A small sound classifier, trained from scratch: held-out accuracy 100%.
Rows from block 2 of a small sound classifier, named by matrix and row number. Rows with one number belong to one neuron. Each number is 128 + 24 x the weight over its row's rms, rounded and kept within 0 to 255. All counts start at 0. Numbers have three digits each.
After each neuron's rows are labels from the 100 clips, of 14976, where the neuron reaches its highest value: "top examples" is what is common among them. Only what is clearly more common there than usual is listed. The data: synthesized solo parts of chorales (CocoChorales). In brackets: how many of the 100.
# fc1: second MLP up (model.blocks.2.mlp.fc1.weight, 576x192), inputs 96-191
# fc2: second MLP down (model.blocks.2.mlp.fc2.weight, 192x576, transposed), outputs 96-191

fc1.162:143163129122135135088145122170132138133114192109161149079126148114149127098108124140149117080112111102143146134153162114091122138120132148110147110130167174096133131132134131142145102134136131116110091126097105097118113153156083137116115100154082134080110122154099176156092107142097162120
fc2.162:121127103132130196133133140158133131110147143093145146126159134122116144070148141147131102100123102126116132139133079070119140116151165101131132112125166161081176143107131122133114108121119149103128181186120109094123148122160150130088125131131140092141108104139109142085122120156112144133
top examples: viola (98); note G#4 (66); note F#4 (40); note E4 (29)

fc1.266:117137154117087123087089112121132147110127128120107137134119095147146101129108117165097124124102151102185104135149144110136072106106133108109100135124146111151159119131105106123096123124159155148134145134148125107146130114100163110074134166108142122129088111151149118127131096107108137151
fc2.266:114111105097195124110113133116150157149143153137099142137103158128105148100051180117133136155118157080152106113126111152148129080115135095084148148115109129106119107107131131131148143129144095137153160156110131115113113125111152109114131137081090092106154112145127141117121075099124146140
top examples: oboe (89); note A4 (79); note B4 (27)

fc1.356:111127104115100126134122108120135138136120146109103137121159138179125119144128170140104109145047146151158160102131112119134110130105113126113133145121151169092128134167110133119154111146097161093127107119112104090133157167138117100141096111134145134132130109111131091130129181150132118140
fc2.356:118116147128146148125123137093118109144129137145109117128132121154131142100139131117171154123151129119107165153159123156090146117144149128186115164111096120101134108166136104135148116122086197111159152148095156149110087153154098134077129116128159152145093089128152124130141124115117113156
top examples: bassoon (86); note C#3 (33); note D3 (29)

fc1.226:148142127180135092109070124107139100144155132141156108133103104131118162097127090188133097140162159107160126190112118107116095139092137088147128120149101116182151135147119153156146154133138112127119149141094109116145117133126145145110058123166100122128131143156123124124122138104125107179
fc2.226:128152129144109145103161113146100115108151104120167103132111159135110123136129121115107153172138151097104136120094143107127128094116178098122155104131112160104100121107095156098120110123126092105134168142139128103125143117134090134162137114089109131136126146123105175129141133136110125122
top examples: note F#4 (74); oboe (44); violin (37)

fc1.153:142111127098091126161126129086067109083147092140141158090120128112151107133113138108111105171113121107174119121118100119107130126121137140133153112124109092105189112141124160119091156147095126156169146121149093097129109096157129103120110138174128111123131131175148141145159133161144168105
fc2.153:101181147070144146121172167116159115109169162154118094138074111133132117142150114146098126135098139154127161145130107103137106085141110110110143118133117115041139127107100095141097115137178142114102099171121096144143133145136125133159112147176165126117118117130143114101116131118132140141
top examples: bassoon (100); note C4 (54); note A#3 (50); note D#4 (49)

fc1.319:138110093106167147166130157143136125121134138087164085157112097112120126151160115155102134146109138150158119167120130113129126141183099134140166100117089110125137129129145165153096105145114144166139123138123116120045163119112108140101114114128107135121152133124103115138083163168126118091
fc2.319:170151122127154153121135134174125113112060085152144137144122129137116144130125132129157108082142133095157099175134176077160164176128094108138141120108177114156146127152092129124155134125112122129139116138134121133118091143128134117135165128107121107161134117147147130107150170128128131134
top examples: clarinet (100); note C4 (70); note B3 (41); note D4 (36)

fc1.453:116119125148111122164143102114112129105175148143119088100081131148193117128124116111107091104144130124120110126133107087079154110112100115103131119163165117131087129116140099136144134103139145152136141161148096138155136150132092138102104137155139121163125112173100128137119119140147134132
fc2.453:153133112117098139152121114111157112126154057142108131108119152112144123128117087115110148165094085108127168126140137133133123096138139152111110089120101180109174129146098154149105080134085162138128079106111063130157129135124104155119109144134168119129118124161140114151122129131117132132
top examples: horn (51); bassoon (48); note A#3 (36); note B3 (33)

fc1.264:144126127128153120132120159081160152157106162142144122140156160109124088113108144123106145118097133135137121107120105133125119128130149134099146090143126146144154121092170113120129095121111134137146159068148143161163119138132112157121129136114084167152104121142105087118122139136120148118
fc2.264:119077128160121146105146113096129153124110149103115093109150101168118093101117123114141136128146088113121136132118163114118142123146164135160168174126111130170170107089113134132127133124145207081159149119127142141133149126124089129144155162133128129133150145161137169122133139136128149133
top examples: viola (96); note D4 (46); note D#4 (40); note C#4 (34)

fc1.417:151158128138163132149115172201129143095137134116092126110120116101114167111138121132098085126120130086130144136107076139103108134152119130110167136152123136135146113114120150140099127128177158138135124104110117090168139153115102141102075137125126133136160204135120141122124135106115108148
fc2.417:115105147107139179091124117133133131157127167128137138078138107122151141132131104123139145127116110089119218112107096095102174115146130123146143149150146150140088088127120124093163138140122168108116160138135097115157167120137099136110109141112146139145125120142071108113124123097111122114
top examples: horn (99); note G4 (70); note F#4 (42); note A4 (35)

fc1.30:104140150105172126106182173128151121159151134166097118163140144131115136154109151158128118165091140131172103135105154085081121152110132140139154094133127111130158132130156102101180128129135112120127108114090132122133083156124128115136138131153097120125085156127118092135147161107118163155
fc2.30:135106144129121124102101112057085117125107142172127107090142079129130117116139101104140108106097131096128164160117126090146130131167133129153101145118143105091174124086134130108132124137080146130142104172157178166136107138108129135096188121130129132136135121101139146083150133196118101125
top examples: note F#4 (70); clarinet (62); trombone (33)

fc1.523:099130137116127110141114141084132099124104123141049147157113163113126115106159157128098150114164138189128102084163116139157108112141099108143133128153168169138118123110143147132111093118166178143136141117086132144133140132137133154116100093135147152106132135130101103125132157126103111110
fc2.523:159127143126172134146131079142112158134139135135157096104129082141132095126181112129157098113121147163113148151132139160137144112157141122096125091115087118170147131102113098144125119142129089130143174131168089136104081146124105132093111090108144145098098136112088142157128159106109104138
top examples: violin (77); note C#5 (34); note G#5 (32); note F#5 (27)

fc1.370:102095079127153114127146161122159139127184156110126129121128119140162134139116137126077119122134140131100137087102110105088153157120117101158139105104119127150154125146115146099153109138136204101129110109138077152128122127125111176150164138100149161105161121162124156101096139150112152125
fc2.370:111127124113145138127122109099113111095123088135130132094154130102125099122131222118126142079128105104115162134098150083130112106127124136128129107127128127084104117135112181142120101129101116153108072166134172107151113149156106130101136159130150083094115133154118149126126157144121116137
top examples: violin (98); note A#4 (59); note C5 (44); note A4 (37)

fc1.439:128119117117099112115134115122130107136154114129144120111085125127177087098093083111138141143097130115127122150131154139140117145117110136098149126137120110126159147090097133146128076086177091158102071125138181164128114141131093115138122106118146136133151131161136135160150121113151136137
fc2.439:094122114124078133116144118149114091099131162155200108144149145098125123094099097122131136156097123192128137103127133106133114123195151140124164138153098136091146121099151098125149080138115113141158076121136141122139111157152118154161175144123129153127129136136139130123105111116134123124
top examples: bassoon (100); note C#4 (100); note C4 (44); note G#3 (28)

fc1.475:159124117147106121116120122142146101115171108152117137160150127120104089120119131147105114133172151107132138157148069121100113155127104116130123150105109123135139125133129111142139096124160123142119155130141123158088152163116127089097114127119133094106114084145108122127110104107116168137
fc2.475:063130122091117125147113106166128123123110130114170096098101163144115123148190095121125117156170128092086105093138121163117121060073168101143120170161121105172116149132120095155120130108131108118164145139121050105154095133128123133104073081159143160145141149134108148133127119122119149149
top examples: note F#4 (63); violin (57); oboe (30)

fc1.201:178148104163144158132085083086136156135186123122151137109130113144116139108100137085094085130120105077118148079104137130088092105117120117083162137148114120133189129154128136107136093172127145148133127131122139109125132157103144173147117150123111126159161115102140096111143134145111139095
fc2.201:141113091154158157145069112089099145165128149135141135122090137147136128093114124155144131095124134157106125084143110062113135096134165129127149119118172105147160123152144126118157114140163078136124142134131202082115137137087153126105113130075124125084150118144110145135106129145118129110
top examples: violin (94); note A#4 (36); note A4 (32); note D#5 (27)

fc1.143:138142142114106126153150138099153097128154133138135140134087128106081109137130126156132145120156122115161128197183092147129113070133107130116164129094130112149133137063125182106082113108184121105113142117137094168143107111110095171144081134135094134118115146130130128116158129152126091132
fc2.143:140080109123150132111104093154138144121108142087104155087160172142112129092111127128170148112120121173139143114130157119149110083176111136115142090107092128170098111133137152128127195123115133117145127111130149121133103160145147183120155140169123113148147122154158145185112081132130135126
top examples: viola (100); note F4 (49); note E4 (42); note D4 (41)

fc1.361:155163109117112109150111121092096112120159159132121122184134131125123127116174128132099120124090118091095147140127066083096104099105108101136100132129167164105114118135140133121134094142125117135094114123119111148114089171162091090083081116121128118152131096141161132124159153133126118134
fc2.361:127156098123109141123105181086094142143139128072134156138103141161133119148127122132165113107133090091135114146108139133133176151138188129130108117119123155112153168152150135108131158159142157138161161138119114131169105117140146154129165122107136174144102148130115132089124151105102135170
top examples: trumpet (60); note A5 (55); note G5 (36); note G#4 (26)

fc1.234:156115106122099137107107112097161159106126155113151127101135110139111146111132134129118118129110126143144176143126123174133139133082131135123121110113082156143108100138157210129146126152166158149137152128107205155115161095112130137132152118112149127149122114112143133105110140150175130143
fc2.234:100135100147141137084128110125139169113135123103140107139099134145106108087081108145114131125121160149120153157161101166106114081085103113151127128172093142153140103132152153097098083150139165131111115126097138144122107174163111121090112113124135098145121089142150147120135124113133127181
top examples: double bass (84); note B3 (46); note A#3 (32)

fc1.421:122143142150149136144131080139126102103105151173077138111121149122128104104122133158118171123113108132141144115128079156135114107112120130150121085151139113110102124133102093094161116119105171116164094091123115102136093135090153090149086138158157112103105110123108106169139141108162098100
fc2.421:062108091153098143132144097116166119143120172095114174123136164132115161169108070142136135124122127108135141128112127202141130062182126114127116165139117092144135119143133136128121075130139133135114086165162145125151100110117126145153074133139148129155124121118098125144138184156139101100
top examples: trombone (100); note D4 (57); note E4 (50); note C#4 (41)

fc1.267:134120127131090125148126131121117102100154128165111138107152117157133090125130107089137096115101116120213141096129086099136148136134107101134117135130100103126177130122117132155123120116112104131121093178139081111125100164110095123145112149116137123134070105143144135116128097151155120145
fc2.267:097148125139103144153117115113112101151102148154089115122088164090093123098129114129129115053125126147142117112119183134132149110138118140129118095115107117102099096110140143146072144134162119119144150122099110087141122093116146093125088133161177098118123081089163116091118128116135138102
top examples: trombone (94); note C#4 (46); note D4 (45); note D#4 (42)

fc1.508:098115097123127105140110133147102143105123170130144111109145125121159088122116117145132101173120129087151171107138149125130118095092111114124134118145124116098169153152144124139100138130180160136141104188119144115123125110086131138078131135144094123120087091129139085119150091111129111149
fc2.508:109152142159161129155116120104109109110134149165136108091138106122156138108072153126159124075134119123155113105132155142150121138094156121134107140107115092121169123138113122121178171128111102149109147152124147102139198105142095115109089141121105137131161130097128093130142126107118120163
top examples: oboe (77); note D5 (59); note C5 (48)

fc1.556:156144129123133145112074181136075139127113095104143151061134094140098166135136140130146093114093142180147144142090092087134118107140127143091122148113145134126112148124149167138178144157103153165132145140153131162134125123121147154129134130145128149159107119106142143097182141104153144151
fc2.556:160141157109122143120069164081167095172111125108104129075115115134142096111091109125103135113103151139148145107060165140143123156123088102114122116078107136148146128124137163147125123138155076139143122123128146124133146158140129095067103151127156112147124115138116165121151146136156132118
top examples: double bass (69); note B3 (52); note A3 (42)

fc1.184:127124146126095115132140152118120153125118113155079122127123164138088129100127147143142098151119144111126109146146122134101123111139123151123162132130165128142140140142148179064182168127119117101185151120120120150111139105086157120129126148125132103093112119126116124121119130113122106137
fc2.184:091146101128136120143091114140130126112095103144134143142170141132098120167142119111112116100100161156112111169143159086110120180139083157128134132132137114101128119138146149157150108164155133132072109114165109105130154127093138101088148130102146120094137132159139109125152090128125138144
top examples: note F#4 (57); clarinet (54); trombone (30)

fc1.22:119111122111158134164150101133118136108097146100137155123086171157110126116120119143132155120097091097128099091115105080094142137122128068115123123144144123108138169126107122155157085157141124139135151109107117155155186146137113100148126167147137102168093118141083153113083128089108129096
fc2.22:120146130134117168136134122168141151111107143110100153118114116131133153123165136147114136088137123109116153143140110145150126161156184146113122115162141101139088146129109128116153073106165164118186196168132128096129092104132130151089117147168145177148105148142150144168105122110139129125
top examples: note A#4 (74); horn (67); note C5 (29)

fc1.558:114151123118120134112132147134131156105161107110107143117083197129132128112103122154131103130136130091138167122087105171115118129184109110116115081131143139146156140112095135136139154129110123075176087130095119129141103140074135154130139116138151155141124122135107137096071158129111117155
fc2.558:106136158114135140160130127156157094140105134084063148147156077114148137130089109112102159162120117124113124153169087090120128131143124159175180164160126104135080118146129126145126107144139160163142121137112114128059106124138111085132148129163126155082155142117110134147142160137106139137
top examples: note A#4 (62); trombone (30); note C5 (26)

fc1.456:085133125128122119139174131102121154101165135163146101129120150111175098147135152152124108150126168121146139106106127114161144097125117151139128173143104147134187141118141117135158147172077114124108104074149117141123126143127141149160131129175123138129094163128150158141117155131116118109
fc2.456:085112116096101124114119113135149093133158111087130138115129142117134143130132134106125126198102092114139153123144115151131117120109130142095089082148116142093097156152110124131146086156134114155074080092176144139143096131145119133162135113135124154095138134126135133117152106095147127151
top examples: trombone (100); note G4 (97); note F4 (50)

fc1.150:114136117101145122105177166142168104130139063151089123105116152100077131156120149131102126106141098083114114143182081140136128118174129123121128089125140159103094135106121168116081117154163102082162087154175091116188134105098110162134084097158142134137142087147119117156115116137147122129
fc2.150:129132139123090150111120097150182126110140155120112139142105095107132144097174137113152124145107153102137137133144101107132140099168145141135105138153135146161130118158164158118148095115146157100133128132111127122085125110101147160158108135080150136119138148131114124134111134130155150147
top examples: horn (90); note C#5 (65); note B4 (44); note C5 (32)

fc1.337:144151146160123094089121129101100165112149106076080135132131169119103145085147160122157116149116099145152124128113102142133086167115144148103126110147145148133150149128084181118115103120098109084132100133121167119109086147121125109133095110142157160142081126144114134108180154144124114121
fc2.337:128144094103135134127105089115179163141128126120136128133099094110117127105182101169098123127110112143109122113148151058139132165123150113110142118127123123104155166123135177136102175141143155108096127135107117146134128099111111079122124104121079116177122155137108116096155111135118103150
top examples: oboe (65); double bass (28)

fc1.32:125109106122083112164153127130142150121134125167178123155131156139127157103117127131081104171109120115075169122150126101077144130120141128102155123144132139099119105110166148141105161148087136157156161145119138137109142127122102101140100108121147114135119123163109070135106140161129099139
fc2.32:163167116132100080122145131143092144145149102141098117156156086176152143154069156104127139187166140138132124121166114076115151104103088106128114112087167110098116121119095109122142118126106100152170190151146132158140128108094106160094133116149101126128149126104152121077165104135134162134
top examples: tuba (100); note A#3 (100); note A3 (40); note G#3 (30)

fc1.123:140160132153153160147127165138119114136088123102132099162093127120103135136142100110109098117109145163137126140174094104086137136142161134123098111142124143115133114105109118113094163134170128151164116095150094125125052169102215147171130126140136149152113069139127164146141124162117122132
fc2.123:132108108086135122142144130133137112119119127111122164143134139095152137108140104128099138140139119132112087134114136169066127098101094147098148158125154159124117116108108113105144140191099105119189117129107116126118106143104147110095109112156114138145143124128098087139116137118129102077
top examples: violin (100); note G#5 (43); note G4 (31); note G5 (25)

fc1.224:126141141152097121144168137084116124126096156156136135133141129153143143099171112178114118157125109124099120109121139176043137125105148119128130129174101162122142112109143154106135097145142120159142187125115125119125138134115154107145109153138110119114137089144089126111165178072117147155
fc2.224:133119096155101166165126135107094101133145107150132093151182146146136169118151099149111128145156142147103146107113143086137118094126131108129168136104174112133137111135173139125127119139076096111137161121110145141149109152152108120118099115126137095090066131135140140164150148152090118111
top examples: tuba (99); note A#3 (46); note B2 (29); note F#3 (25)

fc1.141:154145134092152101107149119121110154131140135160125135124110133098128114113162103162135162107133128103136131111161108153217128080130121138121137084148179120130169156103133124090130158114141165115160104156107114132170145092112133134099130106119138117147138110112113110131150131117126093148
fc2.141:127129153105078152133128143132123125136172142131103136116125130119156126144113159136159128141164145111141134126127114130167150057107139137146112099124125116104096158164106100151104125157122164141108088094144132150106122103155128154115161089119160162148139148136135117161157118160140170142
top examples: trumpet (95); note C#5 (75); note D5 (25)

fc1.60:120153109121135161103112170134110138099148154154070131114087133146125148135144157135115125148177139130172101136121122159110111133111113143144097128096088150148172094093165126158099086158101125156161124098142123111135143137107110143147117177134127087136120116132165111103140105144115104121
fc2.60:085154150147104139093152129138126111123141150130084156135057128123147137118103114131139156137118156141117119126117148154111106106125070136122148179120108084146121092098102130130087121135143114175133154109103111099152092166146136155147147146186138082134151120150143146149119102117141140123
top examples: viola (97); note C#4 (61); note D4 (50); note D#4 (43)

fc1.149:103094134142126121153078140152138124119154107132121133107101129075096175158164116128165167143136166142130114141146115159093106152111099139113123126145147106122118138095079120109147109108143120176117102136120130122132124149101113135124119163139147117141117094105083119128120125058153136144
fc2.149:086128085137130172076140144160113121122096082108133148104118110134139140134158136132129106164135167149150107122102150079086154120140086118098102172130141120136176134109157157125148170099124134110145166106156154122142135098150140117179129145139130155120147136112097115183179144144154143117
top examples: violin (100); note F5 (99); note G5 (34); note D#5 (32)

fc1.481:127111140168090145119167114122142118100166130137118103086096167089135148121199126117102107101111155148107122096152088122096093170119083115088154144155146132143121118126127143153113101092147137134106099143124120148151133198096137134048129174146136131116059096166136159113102120150112130160
fc2.481:157135107115151169102165104108145114117122150134128151118153134149133095102124101093110156126125107152070111159120122080113132098125123148141138169122146109115114123122156114112092097066093149146163158119122097170133108150125091124105107102124104116117137136156111121129149115168121158166
top examples: horn (100); note B4 (69); note A4 (39); note A#4 (31)

fc1.256:111155121111122126112131137108101146116135097124140128144148130094141167128123121123175067100128162101117117130143156141113144172109158121150121148114125120105179157127100212149128136109114183133110113124147131153126094160137134113127083114107155165144154107176148136120159106089120122153
fc2.256:107123109134125146135130119177144151122108138157125138186108131091160116126124109083128143088126151121155139090116150112158120135124150095109201092102121129058139144119121172129140126155117073121118169219120135134121136123115149127203068094140092118120145140126122174134126101096110136119
top examples: note D#4 (91); bassoon (75); note D4 (49); note C4 (46)

fc1.489:108118107117167127124163093191129187154123097105141103146110127115143185138132153126128102134154133099139103099133103168160193076157112153122114110133105113127161074116155160141114162179118137121123188121129108144127103113085131123098153114145075106134086116124102104079157121121146116118
fc2.489:130160114122119166132117129142152116131114120133088148161167128115145101119160189122146134126134163168114094117166138053102163121161144137122186146128116124152099151148138177107167131145105134088110134130158144149146165166129145117139122104149140129115113145132144100134114149090133112082
top examples: trumpet (95); note C5 (56); note D5 (32); note F5 (31)

fc1.117:132142103132123169130134120136148134177132141123132143142144139135167089101144094130117108116123168149153110106142111113139152116130144121102129128164082143088099133096090119126111158123147116102127108101153086151083041153097187148116154146118133145138136147121091148162128132186139088113
fc2.117:146107111155120136137133119122089155118131137107103143130135151078156130150141104106133152110096152103109104170109149156102138115127137136129133113153117113167131140080111184160140108101159173135178108171112125109105123151117067152111132107130138092141087112132101069138115143098133117117
top examples: oboe (99); note G#4 (48); note A#4 (41); note B4 (29)

fc1.322:112123096156139183134116118101125099145156071098122101137096106120127155134173121153126145125113140080123120118134124093118111095099118156153129126115097170135165183147102182158150117168131131156146134141112088134104108117159120146123134179125111152130130148057128135112139151136143110084
fc2.322:141142098134112187100136121153134135157124117047134125145105136136126122100190091120108120136166129120176134149128151114109115102174145098101159101150140091094150147123070123134151095150140145112147133195137109074098107104104131115100114123119141106119089118131172100116144100134133136130
top examples: trumpet (75); note C5 (74); note D5 (33)

fc1.445:110111150146132127141145125109078146102132126122149124097120117129132156114100136081114146111136147090111132172130105103134157086192114128102124123129140129142205107122113125113069189151170133138142191185124106139138104107151144106123106105107112153124161140133120110133157107135104109136
fc2.445:152135113115137125103123123118141138118154143167164117130139151126152142136107173122161118099136155108100154105087183149142135081121139112146104140141141138060144136131078148115113120150140163148113139123109098136146129118117118142103152118130139162100090152124183128098145107124151158113
top examples: trumpet (58); note G4 (41); saxophone (30); note A5 (29)

fc1.90:140116126072114097149140112091110138140115123113147139147083160114080099139161129102147122106143126135134108124122119104115132104137156102154123180129137096134176092135141121114117116117155108120114131157149130111122203182172111121089198105155077135122111099159124118105121146142068134170
fc2.90:170154148154149157109113130168092131116112161094091100108126122114127122116098081156104143126140110096110121137096096211110165095152094145095138141128154145172106121117092144152136166146176149094101121114158129072137094141150150131118080140151113142153083126142112112126130151128101116113
top examples: note A#4 (87); horn (71)

fc1.401:171128119108157117112086134141096139141117137167163101126114132125153085123156140120130090091127078111125102129113114133131167150096104114126151136116144161158167129083125132131133161136121110138160117105103133157095136165161176172105169125133134127123126162108104078093099135128125114169
fc2.401:133132100131118103153102147134140116109133080130116119111129111123101154109153104083152149181112129113143173125145114106148101090101104144143122101123117125124064136108150112125111141126094089175164162135156145101128148147118097108160143127160109163116119126115158108146131151095123143165
top examples: oboe (89); note A#4 (63); note C5 (31); note F#5 (29)

fc1.48:109184157130134123124113121112098111148124116074121123138115144086105122141110135141068130149124094128174127096171090119174133138191127145169136124123158131104135110101104125107118177153130172122103096107147091117131118116164112133140142111120091135117140085158113134125156159108111205103
fc2.48:138143120110127098130136121116142101153107140113142107115100137148160138132078128115133156142122098147113106108100140204114163104132157116125143154137100077128134144134131125138101080140169121114105144127153111108139103146127106163117088133143131119112117153109182108130132132163131136133
top examples: note C5 (53); clarinet (46); flute (41); note D5 (32)

fc1.415:149118101089178116169099122114152073119164090139086136144100112168110151091098123130117144145115156148145088095159137155122106125094123126139140154193172112160151171120140111159095105165114101162130108101117118124130141114077111143129169168143147147144114156117104147122115123130143116106
fc2.415:122125121145145143126102168136109157111114168154067138146101103149105116149109074140144148088172161173126099141128156125110123120150096129109135147112116128159135107150121123123118091166106144111167102108087141165109149125098129117121133136116125138116121134106149179136132119096119121097
top examples: horn (94); note E4 (38); note F4 (35); note D#4 (28)

fc1.570:129142121174147097141089111103109097135102090136090147142160141091155094124134133111120136134092127116137118145150150205116124128144122098165175121126160130096157141087142114142132141149120112137074102119165115114114082128092139101123126121172130128120137125162120169157125146131113116138
fc2.570:128101141139169094121127121146095128140121092162143122142134104113104090130181105093121112124098099175131133163130122187149116105143096125130125116077143156072133146125215126121133065157133107173105128103114115133155164131136141110185126095139116123137148166128194148156142130165130121136
top examples: violin (98); note C#5 (61); note B4 (54)

fc1.297:205136162081113119157152166102090113138154162138159132130099135109121123135123118101140110140130156105147131151128147115141139113153124127137134135171117088116171133061136155096124151127118090127117116125155113131123118142116094143154191131117153148141123102213109164107134156107153146168
fc2.297:192115154122165096116120115119098111137159155121122113144134116141159134141110182117125142170121156132113136099117149167145122132122131092101155069157090183136130145125175143139161080098129120109140147126119131126131137127125146155146069158126122088142121152118145157150127113141134127135
top examples: note D#4 (50); bassoon (43); clarinet (34)

fc1.100:109085155084133138130121101134105128136110165124155132096106133139153121138146123125095143163093122115153122135145103111132189081145120150104131139085135098150111132122136121157187142144123127084138131147140124117109107138124109132108069127136141123154107102091140089094124085161142170160
fc2.100:083145069122086110141110123116149108149141137130100140139112127144182113103085180138096122070167084134129122136151139102151145214144141116157099128087123133092150118119150118128115111151112158143164124121144155117081135139113144089142178139130102145138156142086126120098133123112149155101
top examples: clarinet (84); note B3 (65); note C4 (49); note D4 (38)

fc1.290:165125125140112112128097158090111118119119131095124139125140110174119150123113142180135118161142132105177113199120118115122093086139125087174147164096150132139129136150089135106100090157153107105165113135113136118132095131128113140128111172153136130131112128133160121153129120112115116111
fc2.290:103118122140150137158167121094122110114171161134121135105071122117107137114136142122119143122125125074158120096085145135118120140135160149134141141107126112156146131151126187112132075112088104109148178171109165107117121140119133108178071170109119119149150140160146149145120101104130161129
top examples: note F#4 (78); horn (64); note G4 (36); note A4 (28)

fc1.270:131108099115102129139180127129100128140101118145149164093106119111197127109144102157131105104095135101126143096148085137128141114090117145107155112064126114187135156136126155100121157143115126127160117137115170111136160121111151112106151151139137127159125160090127090116151087111132105177
fc2.270:119149170141134100110114117136148100161145127123107121134160132173117121127071094095148075131086130152112121122150148133138129145138154146109098182155160166111137131109162162147135180113122148166157148135148132102088131147136134065180131132163138135135156081122109103127167144115134135107
top examples: oboe (72); note D#5 (57); note F#5 (45); note E5 (28)

fc1.20:129141121155112121125168122104119111163109176116153093149152124144115157166132146122122147189136123109106143118115117143104149088139137143136123153145112130123121123086162177144103095114120125143122191128134168150137136119131157144129124123113116103114150076110064139136137118116173122160
fc2.20:153119154123101106136135158136107122122137106105097082171166158123100138149148147187124130152121150157117108127140156065131124114113117104125131149194140137095111111119135135140094173131149102088132145087138142140130161138119116170145149146068094095125135131120182111114142111123109136131
top examples: tuba (100); note A#3 (61); note B3 (59); note A3 (43)

fc1.228:148171158111111140082105115114155109105137144120138126124109132141106145133140139102118137123143139104200157159117156108146112141068107184115129130113114153086116099116132128140124076176156131165163068138148184115111084102112131095118143174129144117121118120128113113116183117171129135120
fc2.228:106137140132120141092140125132145147113119186151137164157109136169100100133131120111122106124118150109110121128106127160118098061135115130125091142115086107098145142121141153132144079136112147119114181089115140105135121114149125115139185126118138050120124159140173120114126130122117137153
top examples: viola (79); note D4 (46); note E4 (36); note D#4 (35)

fc1.450:168125091121108084148097156143156162147095130139165149087110126129098148105120119142138109112109159140182118135092041126142097124105126083095161133147121148129152133075135150104145121096138147103125148125133119132122153092154177130146095097105135168157124106132144154120125121140140158126
fc2.450:138126149133139079130128114137143139131122137127112097147109130161126122061096108128097125160132093150117093149116135152138056113083086112146151141147106135184137129123182095140083146138176149194138107148131147114101103127126122091106151141125125126104113125151094138107124111112129124107
top examples: oboe (100); note C5 (58); note A#4 (41); note B4 (39)

fc1.125:123118113144123153155129135141079087134101114113096152127108100113096091126127092122131111127119136159145136104151091127108169108150098132143153124123096081144125113132132119192164127110122163140151134125121124120102119130122149122144088154187145141132094124126164119118146192112129132105
fc2.125:115128159104126125125132109115131155145110158146100134165114171125153110111115099105118116126106095187109111113128130164135176131124118144178100113131112092090121137127093130115141129103133129127129069146112112097105117144102104141126123140132148097140112116143070137132131166121134106125
top examples: trombone (100); note C#4 (50); note D#4 (42); note D4 (38)

fc1.372:147100174093088158123142088143114135123101104114106117133155130150100135118128124140169150100114188133151116138119102121132147130107139115122110120144152069141125148090142101116149120144109108173159119099132125103158134106130176144141153190154132130122095127123105118092147165111129101163
fc2.372:131092113135150125143144169107144125135146145114142160109084128120127127134087124118126142108127141169086121128168123149118124112143122117125145154111132152172103130152130160132115108149127112138164096167119122135129137118116152163113078070155130116130136125132108134127078088126154138126
top examples: horn (66); note A#4 (55); note B4 (38); note C5 (34)

fc1.94:126114119125129131150162082142116133109136135150107093139128129129094097133146096139141094166129137128107132155151135136093103147121131119124120122095152165166144155154114137081144132162140113156151097099102103096119151127095142123110148151162109135128143133144211169121122104141071168174
fc2.94:122117114138149102100134145122178116118135142135125152148132107149113171151141130109141132139155124130112124160135097158109120131126131085152140134143136101064112087149178140100130135154116064157096137147126107122159120079132103137132119182142124107130155112114132143117135136130166126139
top examples: note D#4 (81); viola (76); note F4 (41)

fc1.524:162149155103123130143126139144132107111150149101140152134137146120122132160123112124127109169128126047107135158089140120132156136158140160143147127120103075162102153164131129149126161155150132082092082100128132146137095150155152132117177128138109108152113166124125126146137151132124128110
fc2.524:082088110085164157114126111143136178117120132113130095133185137111090139132090115146135138158146134094131130140128132156143109134097112117137117123154098093126132144100152114160112146162115145120094132110135146142118033152116117149149163132169130112122107117129124126135134103120104124127
top examples: note F#4 (36); viola (33); note G#5 (25)

fc1.101:146107093130143151160129119174126115109130137095148130068121092101132110084132123113111125131123111158186098201152137096118093125082126133137191125133117119101148106157104122155115079132131132114144146131133077130102136141115077144125166118176132161161123163148126138106155130146106146126
fc2.101:111109136126152098114146115119114116138118124095130125117067117095176123104132080107122183085102117103155119148134090087104122172095159147139109075113180130097142126129148123136093179114131173096126124153126137110146157153121144101075125118134169161101115141135089127149081132128105143143
top examples: note D#4 (48); note E4 (45); note D4 (34); saxophone (31)

fc1.275:118117164134088147121176123158143136123149127117110127115144152130093163147123172141111110098092113113093186075102112132175169115120145147122111134130140160139179152113115130116133140131122172090170097122129082143139127094111100165136173114118129118133125105140122099167140127144154105168
fc2.275:148134118152130113155091113123137145123165114136079126109111098098132152174111216146106104083128143117122153125116135121159155130124132135137129098142159121143139145154122123131138069158176184098121154126112078101098116095096124145182161112084125107130114114158090122149147139162145139110
top examples: trumpet (71); note C#5 (37); note E5 (29); cello (29)